Rows from block 3 of a small sound classifier, named by matrix and row number. Rows with one number belong to one channel. Each number is 50 + 10 x the weight over its row's rms, rounded and kept within 0 to 99. All counts start at 0. After the name is the row's rms in percent of the matrix's.
After each channel's rows are labels from the 100 clips, of 14848, where the channel reaches its highest value: "top examples" is what is common among them. Only what is clearly more common there than usual is listed. The data: short read English sentences (LibriTTS-R).
# convs0: first width-7 conv (model.blocks.3.convs.0.weight, 144x144x7, standardized in use, each kernel summed), inputs 72-143
# convs1: second width-7 conv (model.blocks.3.convs.1.weight, 144x144x7, standardized in use, transposed, each kernel summed), outputs 72-143

convs0.139 095:48 41 70 45 57 60 56 43 48 55 51 51 40 61 33 35 54 53 42 34 39 45 63 62 61 57 55 49 44 60 63 47 43 48 47 50 66 32 62 29 41 80 39 45 60 40 50 45 35 58 53 58 46 46 54 58 45 55 47 68 33 55 42 45 39 50 46 63 30 39 59 41
convs1.139 103:39 43 51 52 43 58 53 50 65 73 57 44 52 55 60 53 45 57 67 66 42 56 37 19 45 45 45 31 44 41 39 63 51 78 46 43 39 50 49 60 33 40 32 48 39 53 42 47 47 68 69 40 40 51 40 43 51 45 39 39 38 37 47 46 59 58 51 56 53 47 51 35
top examples: voice: female

convs0.124 097:43 41 38 63 40 47 44 61 55 59 71 64 48 39 39 60 65 37 61 65 48 63 50 60 48 57 48 37 53 60 46 55 49 50 46 40 61 43 40 42 62 52 54 49 53 64 61 52 54 68 51 71 46 55 60 25 55 48 55 51 50 43 45 38 60 42 53 51 40 39 61 27
convs1.124 110:41 49 50 55 55 44 53 35 57 40 59 49 62 45 45 47 57 48 70 46 56 65 43 45 41 41 40 46 53 71 55 63 52 65 58 53 70 52 56 54 47 52 51 64 34 47 57 64 62 55 53 54 45 44 49 37 52 31 58 52 50 41 60 47 62 54 50 44 55 47 43 40
top examples: voice: female

convs0.29 124:53 43 49 55 45 40 47 60 48 38 63 52 54 33 45 53 59 62 74 60 43 47 69 65 45 64 46 38 60 49 36 58 53 56 46 46 41 47 34 28 61 34 54 58 41 66 42 53 51 48 37 61 56 53 54 40 46 38 48 32 60 40 53 50 50 48 49 52 63 34 51 38
convs1.29 113:53 54 63 60 59 41 39 37 54 59 51 63 70 46 38 33 74 27 58 48 58 63 37 41 55 67 51 69 67 62 64 49 67 60 39 77 47 54 39 53 51 52 60 41 36 49 43 51 42 46 46 74 46 57 47 46 42 42 58 46 42 53 42 57 50 38 51 35 67 58 57 45
top examples: voice: female

convs0.7 087:52 47 42 31 36 44 44 63 73 51 36 67 48 35 50 44 45 40 51 55 43 49 63 71 42 37 37 41 61 42 47 63 48 58 50 58 57 47 32 51 49 40 62 53 45 55 51 34 56 49 46 51 57 51 55 61 57 65 61 33 64 62 48 38 46 65 52 47 60 47 49 50
convs1.7 111:60 41 62 36 52 52 55 50 57 36 52 57 60 52 48 29 58 54 56 57 46 50 40 46 48 38 57 54 50 61 35 60 60 54 41 55 39 36 70 53 59 38 64 71 56 50 47 66 49 72 61 73 41 67 43 44 56 38 59 40 42 31 61 45 51 45 47 46 63 49 54 54
top examples: voice: female

convs0.25 110:67 54 69 30 50 37 58 53 59 58 47 58 47 42 48 67 60 43 44 40 60 56 41 56 36 38 46 38 55 19 49 59 39 51 55 48 58 49 62 48 39 48 64 63 46 58 50 46 36 53 40 51 43 63 59 44 38 53 77 60 64 60 28 54 40 58 37 51 46 55 47 53
convs1.25 101:48 28 35 41 44 54 45 63 44 46 60 38 50 47 49 64 48 51 50 55 50 49 45 55 53 32 29 51 44 43 51 60 33 59 62 47 59 41 66 60 50 45 56 51 41 70 49 54 50 74 49 47 44 54 52 56 39 47 76 51 58 41 40 45 25 56 44 12 52 37 54 32
top examples: voice: male

convs0.102 095:53 56 48 48 68 39 62 59 56 44 61 42 45 42 50 40 41 46 68 38 54 37 41 45 51 49 64 42 63 43 49 59 46 44 48 54 43 63 55 71 52 40 46 39 54 49 47 67 67 44 51 56 57 62 46 60 55 43 41 45 45 54 45 45 55 43 37 43 51 43 45 51
convs1.102 078:61 35 45 56 67 66 73 51 58 49 37 37 47 38 55 50 35 59 43 40 49 57 65 68 71 57 35 50 54 42 49 52 42 44 59 33 49 58 52 60 31 57 50 56 41 60 39 53 45 59 52 72 60 59 53 51 58 45 49 31 42 46 38 42 46 42 44 35 51 43 54 54
top examples: voice: female

convs0.79 100:51 48 39 31 46 64 55 64 38 56 48 69 50 42 43 68 66 65 50 70 52 52 57 49 39 39 44 39 48 50 36 52 54 46 36 42 49 47 70 40 59 46 44 39 47 36 24 49 49 68 61 56 39 50 53 40 54 47 50 42 46 45 45 61 61 54 60 42 60 52 63 40
convs1.79 099:50 55 55 44 44 53 44 47 43 50 48 34 48 61 48 32 46 51 55 41 64 56 52 48 44 50 27 56 36 53 72 52 42 66 42 47 55 31 34 61 58 62 48 51 44 42 53 56 56 58 38 43 54 54 59 40 69 44 33 47 52 39 45 55 68 39 31 58 54 43 44 51
top examples: voice: female

convs0.72 121:37 36 35 62 53 70 54 46 48 47 40 55 49 46 65 41 56 49 39 62 66 56 56 46 42 56 42 40 47 75 50 49 53 60 50 57 38 61 51 62 68 45 54 47 42 42 30 44 58 27 69 57 45 60 36 53 60 64 55 55 48 51 43 41 47 38 53 63 39 53 58 50
convs1.72 113:53 50 49 54 47 53 56 49 47 52 37 44 41 64 52 37 50 39 34 45 53 61 37 58 66 60 67 66 38 33 45 46 52 47 32 46 60 50 60 42 54 58 33 52 57 19 46 28 64 34 61 39 57 55 41 53 52 49 36 47 55 59 39 38 29 57 44 57 38 47 66 68
top examples: voice: male

convs0.126 092:45 62 44 68 53 50 66 47 48 21 58 50 49 58 45 34 59 57 56 46 51 55 46 46 51 44 60 59 67 68 50 49 45 50 62 51 63 36 56 44 57 60 55 54 36 43 66 57 52 55 66 56 27 46 41 39 59 41 46 47 56 50 64 43 53 44 48 69 42 44 64 68
convs1.126 088:49 55 49 36 46 47 65 53 51 45 56 37 40 62 62 40 55 31 58 51 51 50 59 45 63 72 56 53 59 65 65 49 44 46 53 49 42 29 57 46 64 55 55 34 57 58 39 45 59 59 31 63 44 72 66 39 47 49 34 63 50 36 47 58 43 38 59 62 33 60 71 43
top examples: voice: female

convs0.0 090:53 51 63 57 19 40 57 47 58 58 46 59 55 37 42 54 63 54 51 51 40 60 35 44 31 66 35 59 73 60 49 41 55 66 36 43 66 28 74 55 47 58 55 52 64 48 53 46 44 48 42 55 49 52 70 59 42 71 44 48 57 47 47 36 32 67 51 54 37 51 51 48
convs1.0 077:54 39 38 41 58 50 73 34 57 52 41 49 59 68 57 38 56 54 43 45 47 47 38 51 27 51 49 37 58 45 31 56 57 46 35 58 31 50 39 49 67 48 42 38 61 45 32 84 47 54 50 66 24 49 53 51 52 44 44 43 43 50 42 55 42 42 53 67 54 50 55 46
top examples: voice: female

convs0.12 078:47 27 56 39 56 54 46 67 38 68 42 40 63 54 43 39 59 58 36 50 53 49 52 55 42 49 44 26 44 39 31 43 61 51 44 53 47 58 52 34 68 48 54 52 54 73 49 63 44 70 41 57 30 61 62 51 29 49 49 57 41 34 38 42 67 39 43 47 47 64 58 48
convs1.12 095:64 40 29 39 40 34 29 39 46 43 45 42 50 42 35 52 50 42 50 42 52 46 43 47 49 66 44 48 71 39 64 47 59 62 42 66 45 36 50 33 72 55 49 50 36 64 48 46 65 41 59 53 43 47 43 43 44 36 39 54 43 40 50 56 67 40 65 48 60 54 53 49
top examples: voice: female

convs0.129 100:44 41 54 46 51 48 55 57 46 53 56 48 35 39 72 57 51 55 37 61 53 53 48 65 49 54 55 64 26 56 42 67 44 56 61 45 52 38 47 58 48 55 53 55 25 40 48 41 56 65 62 41 43 64 43 40 51 45 46 33 57 40 46 59 49 51 43 51 43 59 48 51
convs1.129 105:48 40 47 62 50 41 43 65 52 60 60 43 37 56 59 61 37 57 42 46 67 52 65 51 39 32 47 64 58 49 31 76 40 61 44 38 69 62 56 55 41 54 57 71 47 58 43 51 54 65 57 39 55 66 64 48 56 59 62 76 50 46 49 38 36 50 32 58 45 47 52 60
top examples: voice: male

convs0.4 085:47 38 51 53 55 37 46 36 49 47 57 42 45 30 51 48 49 27 49 57 39 51 47 56 40 55 42 42 46 53 38 65 62 71 52 48 58 65 55 68 68 46 38 43 41 60 70 64 52 70 53 57 47 49 64 63 57 63 44 42 54 54 46 64 41 70 42 37 37 65 43 49
convs1.4 087:66 46 51 66 52 44 50 61 59 57 59 57 61 57 53 62 45 46 57 33 40 33 45 44 39 53 65 71 52 71 46 42 74 42 65 75 34 53 43 49 53 43 41 61 39 54 67 50 50 61 43 51 45 71 49 61 41 61 34 79 52 57 34 52 52 53 49 49 53 42 51 40
top examples: voice: male

convs0.110 095:43 37 64 49 51 45 56 61 47 52 69 55 48 53 52 45 39 57 42 50 50 70 48 53 65 58 73 55 28 58 69 52 44 27 47 60 45 47 41 34 46 52 46 28 70 58 53 66 43 56 45 50 52 47 43 53 45 51 57 47 53 43 45 58 50 51 74 44 45 40 79 48
convs1.110 106:40 55 42 57 66 51 47 45 40 40 60 51 56 32 36 53 35 31 53 54 53 38 57 48 51 40 33 62 55 64 54 58 34 53 45 46 44 56 22 49 57 58 32 61 45 65 69 44 47 47 46 58 49 57 47 52 38 72 49 57 55 52 50 46 47 68 54 51 32 43 62 43
top examples: voice: female