From a checkpoint of a small sound classifier: norm groupnorm, 7600 steps.
Rows from block 4 of a small sound classifier, named by matrix and row number. Rows with one number belong to one channel. Each number is 500 + 25 x the weight over its row's rms, rounded and kept within 0 to 999. All counts start at 0. Numbers have three digits each.
After each channel's rows are labels from the 100 clips, of 14848, where the channel reaches its highest value: "responds to" is what is common among them; "loudest" is the band of the loudest frequency at the time of the peak. Only what is clearly more common there than usual is listed. The data: short read English sentences (LibriTTS-R).
# convs0: first width-7 conv (model.blocks.4.convs.0.weight, 144x144x7, standardized in use, each kernel summed), inputs 0-143
# convs1: second width-7 conv (model.blocks.4.convs.1.weight, 144x144x7, standardized in use, transposed, each kernel summed), outputs 0-143

convs0.45:528486470505514504484460492503446488483484539491493530506487490479472473488460484513494457499554479488533484533479486478489478506500469511547481523518492518487482513547558517511524512529494500506525484531497493517468507527529515509493515510483483512527521482484436497468535518462471532480495506499466494530524485549514483534507503482503503486497472453570514571506516460565499509487476482517489481487488503503533453484510504505516466
convs1.45:513514473510507505487496510504482543540489493482492529561480506456470504520495508535504529510492549521512498490517459484475487467483474482522504527529522483481525521500520501504516488458492527514518466520476497522492489473481482517495501494540493478476553471489524516492532492498517535507472512532460498558464528504479484538515495509528477512527533468479508513487522462501445511471489456533456438492507476464558450473504485475463485
responds to: voice: female
loudest: 4000 to 8000 Hz

convs0.15:506515479509472501497480506523467502481522513492499505496508516508492439499490547486540496464482532541530488521505532481491475524498480553519545494491507532501548527546541504464505554512493491504488473485516502524523501502512483494497511470521475529526533443529505456446470490463511524463504477489458510509512501467525479494478508467479485483496493482533509510499489463507522437515472475527545488515476442511544495520499455474498493
convs1.15:495534502518517492511486484501514486476524460505482460505505514495480514524496430508504516463512521523478533530470493526547539470514462489503481510518528494488467461476524520533498478467467515498501529521459480510502490499531498545496529474493514463531494459468521523489510477477494483516502504481456487498490511507489532513498463501466521527527507513523505482491527464509459480456545490533538485397474505511502486493441521500500480
responds to: voice: female
loudest: 4000 to 8000 Hz

convs0.44:516483560503500527528512528498541485517490490461509544478483526477494507492475478512513550498548479501519478519492480533467438531506547532519520517489433496470510558454497532465512492459495485514498522533532507495482522502529496483485457481520502471480459554450533475481507479491485520522513508493494509470520492480513528511468515475479463498496470511491505499502508512497507476448513483505550530516513494480463518506491484476467515
convs1.44:519475485517484511466460503556459476515500511526496466503515500497530530527517521463512490539476506522472468474521500533511525471495509494508498468514490477524515491522476502499497499505519476513492505468515473489481463521453495472446505529491492481487510491473518505486493460477479478460452489456495496439436507449478536444534491501561492475513498488538494539491503480501466506481497489489475528539521542548536492502477496526522506
responds to: voice: male
loudest: 4000 to 8000 Hz

convs0.73:511465500509471467487452490490427547492496470469499483548476497494487533499484545511535530467515494491461469466487465496491509456545518523530503513483468469501480508507468482477501508475486496506466503482508508493544513488468491487514494519480526491495498539521493491466474490514503478476478536481467528493509572513509511506494472514480483515515484525476476512518524465544529496545512483514524526520503537507528498526484566485549543
convs1.73:453545492503536552484513493527506482455492524453491482489498507422527497504480532504503483471486528557497482501475507525481492486515496486523500508493499528509462476498501540476505558453505514530485519478501462504515436478553515512500510518494475524463497491482477508522505504511507515497500533544512477507483496480550526470507541490516516546524491499495498496484473451456519484501501520506535508472481524458495513504538477469492451
responds to: voice: female
loudest: 250 to 500 Hz

convs0.41:511428500484528477506459540495527450519502496504522491512509495505531511497475489495480499489486475515502522496526473480501525445505519486515483510481495496495502490535546527536513527521485531492517504499508525522472493511513556485505454491472474519490541460494410499471526527493525567506494544491499484502524492533492503490466469497435481459504477445543510509478474466482505528503499481493477464511500498506505466526499527522508506
convs1.41:526467471488511484469554491473448559480457510472506498529477489491483497497536495520489484521538489485480523479522489486529461493497555516499487513504501545485534506481545457521498513490458500545482493519486514486481469468491486473515507505547468466460559517517469513465481485476499456522489497509467508508489498521533506564501528494492541518510487489507480531497509505502483519500465496485453529488532485542511484522537490486459475
responds to: voice: female
loudest: 250 to 500 Hz

convs0.68:498510524485492509491527470490486488540513513502474517528489522504524509510495522521479488486556488488474491523512469474443568511504481568518506521503478490497517499492495561454499482481527474436476516492501519500500515470479480487518516500535526477494509498504507503507491508458498441501492532501516510460574453477517463514541505511490445516510482521495489496507498491471479503507535515508531475487518446526501458481471534482478459
convs1.68:470485482539491528516481506507488501511493473515518517505509516496482505482497498527541498475526512464501552458469509437462467456459512494484505525484495506491482502488493497489515485464477524516516511487503452538481502455497488522480455510523485489480492457500521498468480483447511534501486477489499485459526474516492523492468491485483569504487503572545503511514509529532460577481480494487451509519501543517514509489504513488480462
responds to: voice: female
loudest: 250 to 500 Hz

convs0.10:516468517481468510488502490494513500473487460515513474463470579476483507520527486468493470528512499570524544510507485484492483478504523486518533552513496528517492498478462551540497525498481568514525533476479529532516520486484535491492486464491479509473462463478532460493492540526520506500480472511472509492509519485510476477474463485492494510489522517513501524521533520517487511494465477488485506467546472469467482520493509518551471
convs1.10:513528559499476523481527486504527492487470474516547490448468513517502503486458490547528552539493487414492469498532496529485492501524484542487476504456501473504518502510508510548517480477489492507526453533523535484522485461501520492482500540512544510469496529509525486510538527481471514476469509493474518532503517523484519499505476513514490470514508533539457454500509489477526488513487549520546507517506504486505464477502504530517509
responds to: voice: female
loudest: 250 to 500 Hz

convs0.37:495491569536490478458516473522482531462515465512484539488512531584529525515501488490526524527507447511522514515521483574489488546483509537490494510507435475530540516515473531500493480497517493473487510537492490489527484508478516473456508501495482498490475516499531484521526476474529489503499472499492501466492484501528516480520502487550472526463470496479507480492526512476497486482475487528491498526515523483508551470449521499473502
convs1.37:547518476497466516518466519484470503499530446522532487503495526481484517521515508526499486508498513452459472529508510482506484523501475476498502519525511440551513527488516523515503444476496481504481470496528473487433501525492480517541507466504586498494473514479519487499472506486488521488452489467472506463499495471470524441491515493502492495537515466557504490512511485516468531472487501479452511528509510525502479502515529496530517
responds to: voice: male
loudest: 4000 to 8000 Hz

convs0.138:498500484503508478520495521554476465559514504487527492531497453476507508522484505520495463498498487474511514520481486520555499476471456489532466501516513504544508457489490494472490453462496477517486490517510508511506474536483557529494520510479545514522505448491482502467533539524548508484524501540502463494552491507540501515488471546460501533508464478537500510522511496481522493480508478489458482533499500489462529499531451471484477
convs1.138:478509533478458446531506501457555519517506518497499499502526512511527503516486527517541511500524504527485507512505526507559510510512520472532525534495524507452480496473542488509470483484495512526528504524450495500526468522492502532528509531538522502528540508544488524482495518511509504497533508545529462521510495521468494523451496486484480514477490489476524546503515438504467521490478530536516517471519488461497480535450480465499552
responds to: voice: female
loudest: 4000 to 8000 Hz

convs0.1:499505526514481498498448532518496443518541485457500550468542467528505456518555525495469527523497502496454536519500507513519528514507479529518500504484462494497524540497542476519522474499527492491539518473542461512494489485466505494523525497495476490455501454481469495543502503456516494515495535516533529497463528485450492529484496509464487495503512492516504505468495468511517536478487522494466466516482502492496536452493465470513463
convs1.1:527531513467484520501515515491489506475495540526508511478460518473505461474481485453483498489523527473531467552532470514551542528484542493506524476518513502502468482466495514493524529476507500471509498516491510503520498513541563518512491489456537527541490560518473502499467510499520472555493485513528481486556488508494520523537490492487542544499482446540481491501467540509473476480470514470536506486476485508505501477520490511482509
responds to: voice: female
loudest: 250 to 500 Hz

convs0.127:524518486530468520470462470492497506521494483457472509566489471450484475472500488538512490519560561528475476482443526525477466512465502445495537464487494526506502510500512487497497485537475453535489514459494528550498492528503465467489507481510521488478539468488522527493504474496521521473480498498500449494502510501514484480499525478473476510536513503539515529515532494508494523492494468491525472491514504493548510531491463519510469
convs1.127:527528492507508474473486524526468552505530445511530534532487525510526462520487509474525469524517484512450533497474478464497479506517472466458513509513535473468510482489538519529499508513534523515493515486501493547474489477511526494488476486509508506504482479506486501545498481484463529504487491479468454504487489463496510513508446512505473475486524536551506514553489538467475453507479510509485553539458530494526448520508502485478489
responds to: voice: female
loudest: 4000 to 8000 Hz

convs0.40:496516455563540499431467520524516473514461523464525484503486523521526495529476528509519440492495489461529480522545494480509466492503487551539472546511481492478518490499492516470520514502498507529532502520515469480477482488496516511505474504503517475525507500497469540495507515499442503507528518512450516512496505521527516486498524462473523473496463443520476547483477469505482500532474498511484476488504499504524448487524557509498518
convs1.40:493461503488508496500500507473458511510474508485524490540506502510493505472504506527433530506498533514500489470501480479506489495508498467556511559544478487485466482512512480529566496462452524466486508535497522541466458461487463473510476491526490454477511483477470481451520496511489537470488492472462523517494516480476466544503507506529479508530488515521486513519514471523478535508508530508485481481516490530528470538547495497470459
responds to: voice: female
loudest: 250 to 500 Hz

convs0.72:481492514529493486438467520500445529479487499492528470506522517500508485524500504519500497498508521469532505507493549487512456468520515492478488542514523502522472516542503525462513542547483490507484499535442441483534517497465490494484503523519521469491507507478468507467469485517464513470513482502504531472500505478473502510511457521500553534541475505482513548443521489510507484518454525539512500500497469545511543474482496500525465
convs1.72:462516504472525571459485517499526492486552513472462508515485473488486481486474479518488528517490467494493451501517449474502492450500538501519497509494490503492471520418501495503489483507490532452508521511475500472537459480504499549560505502484495489500527537456487461505515483472510519512500528497480525510497523490495526509464473510448528496484466532521496502507496459502512488507464516475529493492483499448505460506513460516459502
responds to: voice: female
loudest: 250 to 500 Hz

convs0.30:497475485504472501452458501513500558484544480461530484494494486478490556491549519530500486504530503506482522500501506569520503477494535508536484500507514526514477523498515503498457495441473483501486530510472459481502506499444484512511502480491517510488520521515472488483533520494500497478512536462497481515481568539464489525458543527527492524455488471476497480507535501518507498533487491472477542475537496487542470485487507479475461
convs1.30:525494489474540539518493525487485525454491532521505525491524493493491493533500503514508532492567527494506475541486513527471499482520480558549472521499495486529510486495507462462478502514496550518465480493506511529532470508528497479505516511504461526516501521526489576460511514567520525469518516482516493500496519490482485536510496482515538476493460502473503531513476558473494515523516517483543484477469508491478554527545504496493505
responds to: voice: female
loudest: 250 to 500 Hz

convs0.95:509482519508489527493508514482512501520452522501429481513503510509445488551476520543505515513519516475547471527517546537502451453519470517501515498498512528488481508498481468525462491487486508518489553474469502500544523509487519487508469515507486486489508494499527496474453492505457522485517466475504509496501524494503520477493505471495496489487503529432494566447534584485485488518465507493515483506491512525520519529501487466512493
convs1.95:467495501493518457472487527525518500507477503482529511482470550529483528517503452490482491529470483471542488495501463518490506501535469494525520520492507476475519509507504538500508497523505493483469505537500526535491478461527505474457473509484480534454503464486440497522493498462486481487470497483506510455488543504512490490516462526506511514522497531526522510543474454481522504496506507573500504511492525514510489563488513518559428
responds to: voice: female
loudest: 4000 to 8000 Hz

convs0.75:514540490495507472505464538503519478510528509542484484469535506505521474500496518512487483505541538491520521507539483491469498563508482470484499522493492520543528507452445500493564464503479478477480520469464512519445488514487514496519493501512486527483457478526479491536539557553494529487499506475460489483495529490507527499502515483504501509511477497510491515505479450534459551484493549507499497525459467512476477482507493509456474
convs1.75:453481528482520538468496502493522517513519481535475476477499516457477497499490479488525481500511479496489510524501563496508514564510532491432477443479526493501509468484495516480478473531515474452484497497532515493531523514494568526493490522482528485592558511497548500509516481493491470499530519531517528523542503507502479553519478519505495490501513508514487499526507508492499491492498485484540509523497500476511540504486458493500534
responds to: voice: male
loudest: 4000 to 8000 Hz

convs0.78:462496534484498476539512500518529463479509489491509491471529545567509500489487482521496496459502483494504492513533503525527497496517524539472463471495491477518488476494494522533506525484499503480508488477516512477496529495480549486477519498503475500542425481520472447478562481518498541558501520510538467517517484434474546454498501512521491484502510531496530491490524513467550500507490495504477460526527489517485494515475476473470521
convs1.78:544536518546492524573519495500515476502562500505495493493526481499516496503549515476483534498505500514530483516512525535530506493496472530481531475531468484469541498538509506469509496466552490459520514487516543480571520503499517510485518531507498485489516501526532507526502523519519493473510496475456502456503488521525514459493493530521470548476480469498533478478510467508485489514546507534538476498502537501503485489502516514556538
responds to: voice: male
loudest: 500 to 1000 Hz

convs0.7:520522514528522506524483498510482479520511529510504564488488485504503525530533476462497520496511479533520480475483524446505524495528517467496466465505513497518502547499475520511472566505515518507452501505510451501521489510528477520482502496445484518486489479464485442514483490464505485492517441493498490488485585491515494509482491532507524477512473525549488496525473478464479516453494532501486519526474487458485493495482533471544494
convs1.7:459489519498493513463480456495524465495487520475465457488515509509483474508503489460474512475461475487467500472521443481457459482492529495500497471485486506464520493504483505495484514559521508478515489465487506455519513522465530488516509551510494468521457530508487486507476495463483493477460519555508503441498475491488476471502512501517536500476489518478466523465476532513473469547491474480515551498537471475499496473483452481498528
responds to: voice: male
loudest: 250 to 500 Hz

convs0.74:546521510528467498484481491528475452459493531528514529492471473501514491473505504486479540529547480551508535478481534529557549466518480509489468489525516510504520486498475487500502508513480513468473542497533533462513486486497450512546516477494498461522461488487464499516486481499462527523508470490557470486507489474475493496506490498491514468539500521456521494510508497473542523474513537463525469503466517497511531487547525478504500
convs1.74:508505482496474522497525513508520493508543495498516519459548513461502484501494481474536469513509500498548515469451480477460464510468529492467531461513504480486525493473450529486507562453537474494515462504510478519482521555510536502488500494487511515451511512525465534478486481508548429521465516502495531502504472502510504515512522448520522536481503544490520478500514553513525497479502520491505482493528484527503501482476454495506508
responds to: voice: male
loudest: 250 to 500 Hz; 500 to 1000 Hz

convs0.11:501491514482522537524466506521488485532521511507502474470498488484485487481570491511518474504550477492517531515559545480546486443485515503506540475513533534547515523481501505482481513482462516481500483475534465514512493533507530521483511486522515468530507477492490461496502484486468507505486487479461498516498553456470482468477460478524470505514525495478488519481537471452513488500457463492519505484486501509478562519495526464484459
convs1.11:479536545528519499497536472535465554474456497490471508484507525541530487501476441512480454511519488511490512489466485507518464515508499510481466516493511470505454515511488473498510480491462508544498476549501483517502478529520458497501532505531449461472524507512485510468494537477518522481515469516455473512480518503490490493518491483534521487507560527489490525483480483523504546467519456502523501457514528512565502518477519484512500
responds to: voice: female
loudest: 250 to 500 Hz

convs0.130:475469514485509479462493503456502494508516515488500491478484505526490530501461514523454497500500452536499483485557463508518517437564528478525489522504501540496521485521482511522491521484479463483520482497504522497504521489486478475543513529475499524507482479497536490538517493529487552487460519498525533554478535505488485516456504474521493498529488437463524508480519498501494470524444533506520482473499543519477519456502529525474477
convs1.130:448531480466530518537497463505486530478469529502471469510487479458460522528508559509500531499477519501504461524477552521542471507504464525470497517499506537487482505434520479510527485504467506525433525537480503521503479469503497542505470512553502493510522500473506507488528515535481521528518500544483513544498531483513510506470504519495474513549511486511523504497526541488527524475523539536486494510493490522501507523492508527536481
responds to: voice: female
loudest: 250 to 500 Hz

convs0.105:485511526500494510516532535533480470504544496552469507506512523513483500505474537452483514505485532475524509482469532494502535480481504498479445464479489474503507485489495498499546506518469489472509486462511482519523486499465518468575550486501529525505448517501458505498500527500526537511493500491485491497494506481502489495497466513484557514468484516541514507551507525469467510496490550506520440521439468496496452482485491520516528
convs1.105:493499487490532514475493504449537492514483517516475477461517468487495474474492464469463491491497469512482485449484505481479489516529547479499530451465515482494484473461511484557521528520508476513461501462455524459499474499519514532544464502468474482513495495501459483491504497482522465508491491527528501455457515488512458527457519460451519494489487481483514457453484491468506490493457491499486520476492513510481552516541479501483519
responds to: voice: female
loudest: 250 to 500 Hz

convs0.96:544491479494469524503482547492508485516493521464518471574538454478487459509512534504493471479520525516493472498478536517460445474495448483529521504511526507471536506463533471454495505508540504509487487507484477534486502506494537502521480486491495484510507482498462527507528459515516491503477480504492524512492512469479500495490525473469507474539561537538507512524471485518503488551499507491486507452515501494526508530529468480476439
convs1.96:536561488515489516504486511507472499490488520483494533501512495443536475501464529521515471516500539517520544530523552485556495544490513515528519495473472474488496531494486491442515510498465489492523482481511506491516455497498498535508483499483497485510537505501501520467464492471502512526522497493501462482553465538481517480510488520479481545470485514484533484565486496474509443493472486485533549519509511488511465465458491520457525
responds to: voice: female
loudest: 250 to 500 Hz

convs0.79:520499458505502467477454496546509478495447482439476485488510479530526517501517519511505498525512533520467486457519481477489485504537549532585502506496506479546493482534539511484494503504500531509465522521542491516553524492492467500505484505530509486488458498480495509482536526494532558547460474495496500504487546516503484529479514511458525500520514493499444467468495503517495529490470508498490486497484475481490483470500463482506470
convs1.79:519482516469477481440486461492520525477525490489498486519450493505478532503458489498537486521511468496493460492479477480503495505521534515510498504529502490513512467477503485476471475506475485512482507548485495519491492512443536497478506494536495509459525485506481489472480467511518420501515518526454535493489489488479478546535490486502469505499466525527461474502468558411498475503484539493481496487513454476501487500505510460469489
responds to: voice: female
loudest: 250 to 500 Hz

convs0.64:488516508488492506518514508533474446518505514454543521510510491513524518478516494504489477511489479473511514506450492520491515554468524503457515517505477490467500491487507508469464487475507543460440490508529450530487533491499495516465490468539498481478516511436519542497518498498505467497507511502514476535529464518480518515524497478491496475495483491499462511462504575439512522488545516510516519525543447490501506497484473534531532
convs1.64:478513508512487479476476527490512544460495483521465515517481500513521461515531480472490504475509496476503520488519503526525497483477486537568540546488515458515502499531485487516472523496494524559491497520530470495474494481481501484551531534488478519467555494534477494432521501496529499470463503511484494535463485504474551538492504532486533512457488502486502499519479506482455543459491496520483479489502500484503484482554454466495494
responds to: voice: male
loudest: 4000 to 8000 Hz

convs0.142:493496463526496482495512490516526483489473509481521548494512457527479534517529521525501485457502522499504503526526504481474487545505501524515471556509464549519498457496482480512503499488484459465498516513504473464522514472510479478509469479523478491542513523527531551512504512522478525477512475529476469501485492464548462518500503492547483551493507509468460562476517503532479502469497562486496461510492520450490498531509513504468461
convs1.142:497495495482496444499436464467505481470457502458461484509476540486472503482476510474523491523502514470516497482480478462452433472514463486509511512490467527504478487487500509505492476483487532489497468487534499501536441516527532527509475495522512484482493463470473496509497496534505475488526518545452515509503500519478480487519495455498451496499491493471495491478483537471457432480466526522460468511488490459500487491503533485507482
responds to: voice: female
loudest: 250 to 500 Hz

convs0.92:482515462525450528525520488522512535475479507508497490467483496509513502526569507477502488491501505480482484481509463512473486497519473509554531497534502523486475511488489468555538478481507542463474516459551506463535478510497528492494560494503459522486542511468460498497474512492494519524493502482491479508469557495545482491516519541518489519484511463464495505480510521496508497448514560463457530485513503519486498511528485487526480
convs1.92:509511518493489492502451491499518470485492479484476501462482521521464470521504518493470508489465479516476503509478514480479474507504479528500502496490492545492532488526508563440516475515509502490542511512503519518505495486544528496532481536475502511498538485527496470528520504501474509479516514522463511491566484543523511512534514487530499527520474488457499475493503568486454423480492488537522455498465499483497472483487467433528499
responds to: voice: male
loudest: 4000 to 8000 Hz

convs0.65:497535529466519514520545476524512511512468535533518482496450484506514540475514525530505488488485502481505529477518513509495530474503524513502480502479509525508483416489521449488508530466481508459520522488540474500460483512516512506516482502580510528489509539495489489456529540488499493514545525501519498464523467484533475494495519504494496529465492452472459491476542526484481512469471505491474473495508481452488531488486517471478531
convs1.65:519472478501508496490514510496473496459474503516451473501529514535505514538523515554444519495500503467476493486513504496491480498550470558496513524470488486468520479514504479530484471499467535498513514514467501479476533477529450492516490494529463480473515481524446498462464484479498547478463501513499482496496482539495493488486516481515525496494506502473471504508553486561466490463521561528452480487481529525467485511515516492516455
responds to: voice: female
loudest: 250 to 500 Hz

convs0.85:490492477468495507495460473523428483457461536488524504509499531481472485476481524477519486456537510524535487538489490513484501471520533516549530551522491515478513496497557492468486521520544529513490486550489482484488541498523503508502493477537509526542552489456480510485502466489448485507489515488482514490479497518522484500523511485465567438488512500501486548497497479532491529506497477484495517483521454495491482503513503525500487
convs1.85:560497530552495512547477491504489495478518468453516507565534513485458476473495509493491498495538539520474521560509480489519480475458489505510498501529524493472499542533520500529555478501462493486539499516533500508489495517521477483483494453512457512495487515512479508502448517532502502474478496507479486504498500487478482506492487491458483570467490510511491478472489494500532486483485444498548477460466471526513480509455491509496487
responds to: voice: female
loudest: 250 to 500 Hz

convs0.2:526434513503550474485474518533564463554503496493465449517526484530485512516514494534505480465462513501494552523521528516513510447512477529537482535494514490517479508492467508489511501487492525443470498474475491530513529495464497503472508500475475510496524519485507522481518510484513462497509484532488485534515479465487527513464499496519510520473519455479482505471512519562531504494482543478506503470460497495503553518456479496489500
convs1.2:501527523479528506525495499494477497475480496528469497512487539459500538499499528505472479490532594483469512486504493515498498527497493487483513477496469494478501482514502482486485489552540470531476499475511508508513504513520503566443489516537510519528519512503511482489473532510486527544505521502536485533523497500529484470564526489515484472490487481541532489470495431466498481512524501536499506540516514552462512522503503447498473
responds to: voice: female
loudest: 250 to 500 Hz

convs0.114:510494470557497482492490506510484481498498464507485500493525503507526468488490559514480487494486569544460526547488510485498492523484484506514457506513461463457469536441465497497459472496517475506505482493518525525539476486460498469478509533484496458516507492502462527511503488526551465470484541468496528512506546481504479491488521513475485555501511516528516510507516492520509546553498462497502523474513508501517489492481560497510474
convs1.114:532460543452495513498517544541470532513500503530569512554497456500478475481501561499486486497527526502488542505520459527496519490489501528519505521547473504551483502479470494475497499497524509501481497512438503500498494469513486500484521506471513549496480482476494540520534522534490529500488534518494499467506516497494541512511484521487498511509541504482521480535452485490479528491493490443516521476490506512521500501576502521465499
responds to: voice: female
loudest: 250 to 500 Hz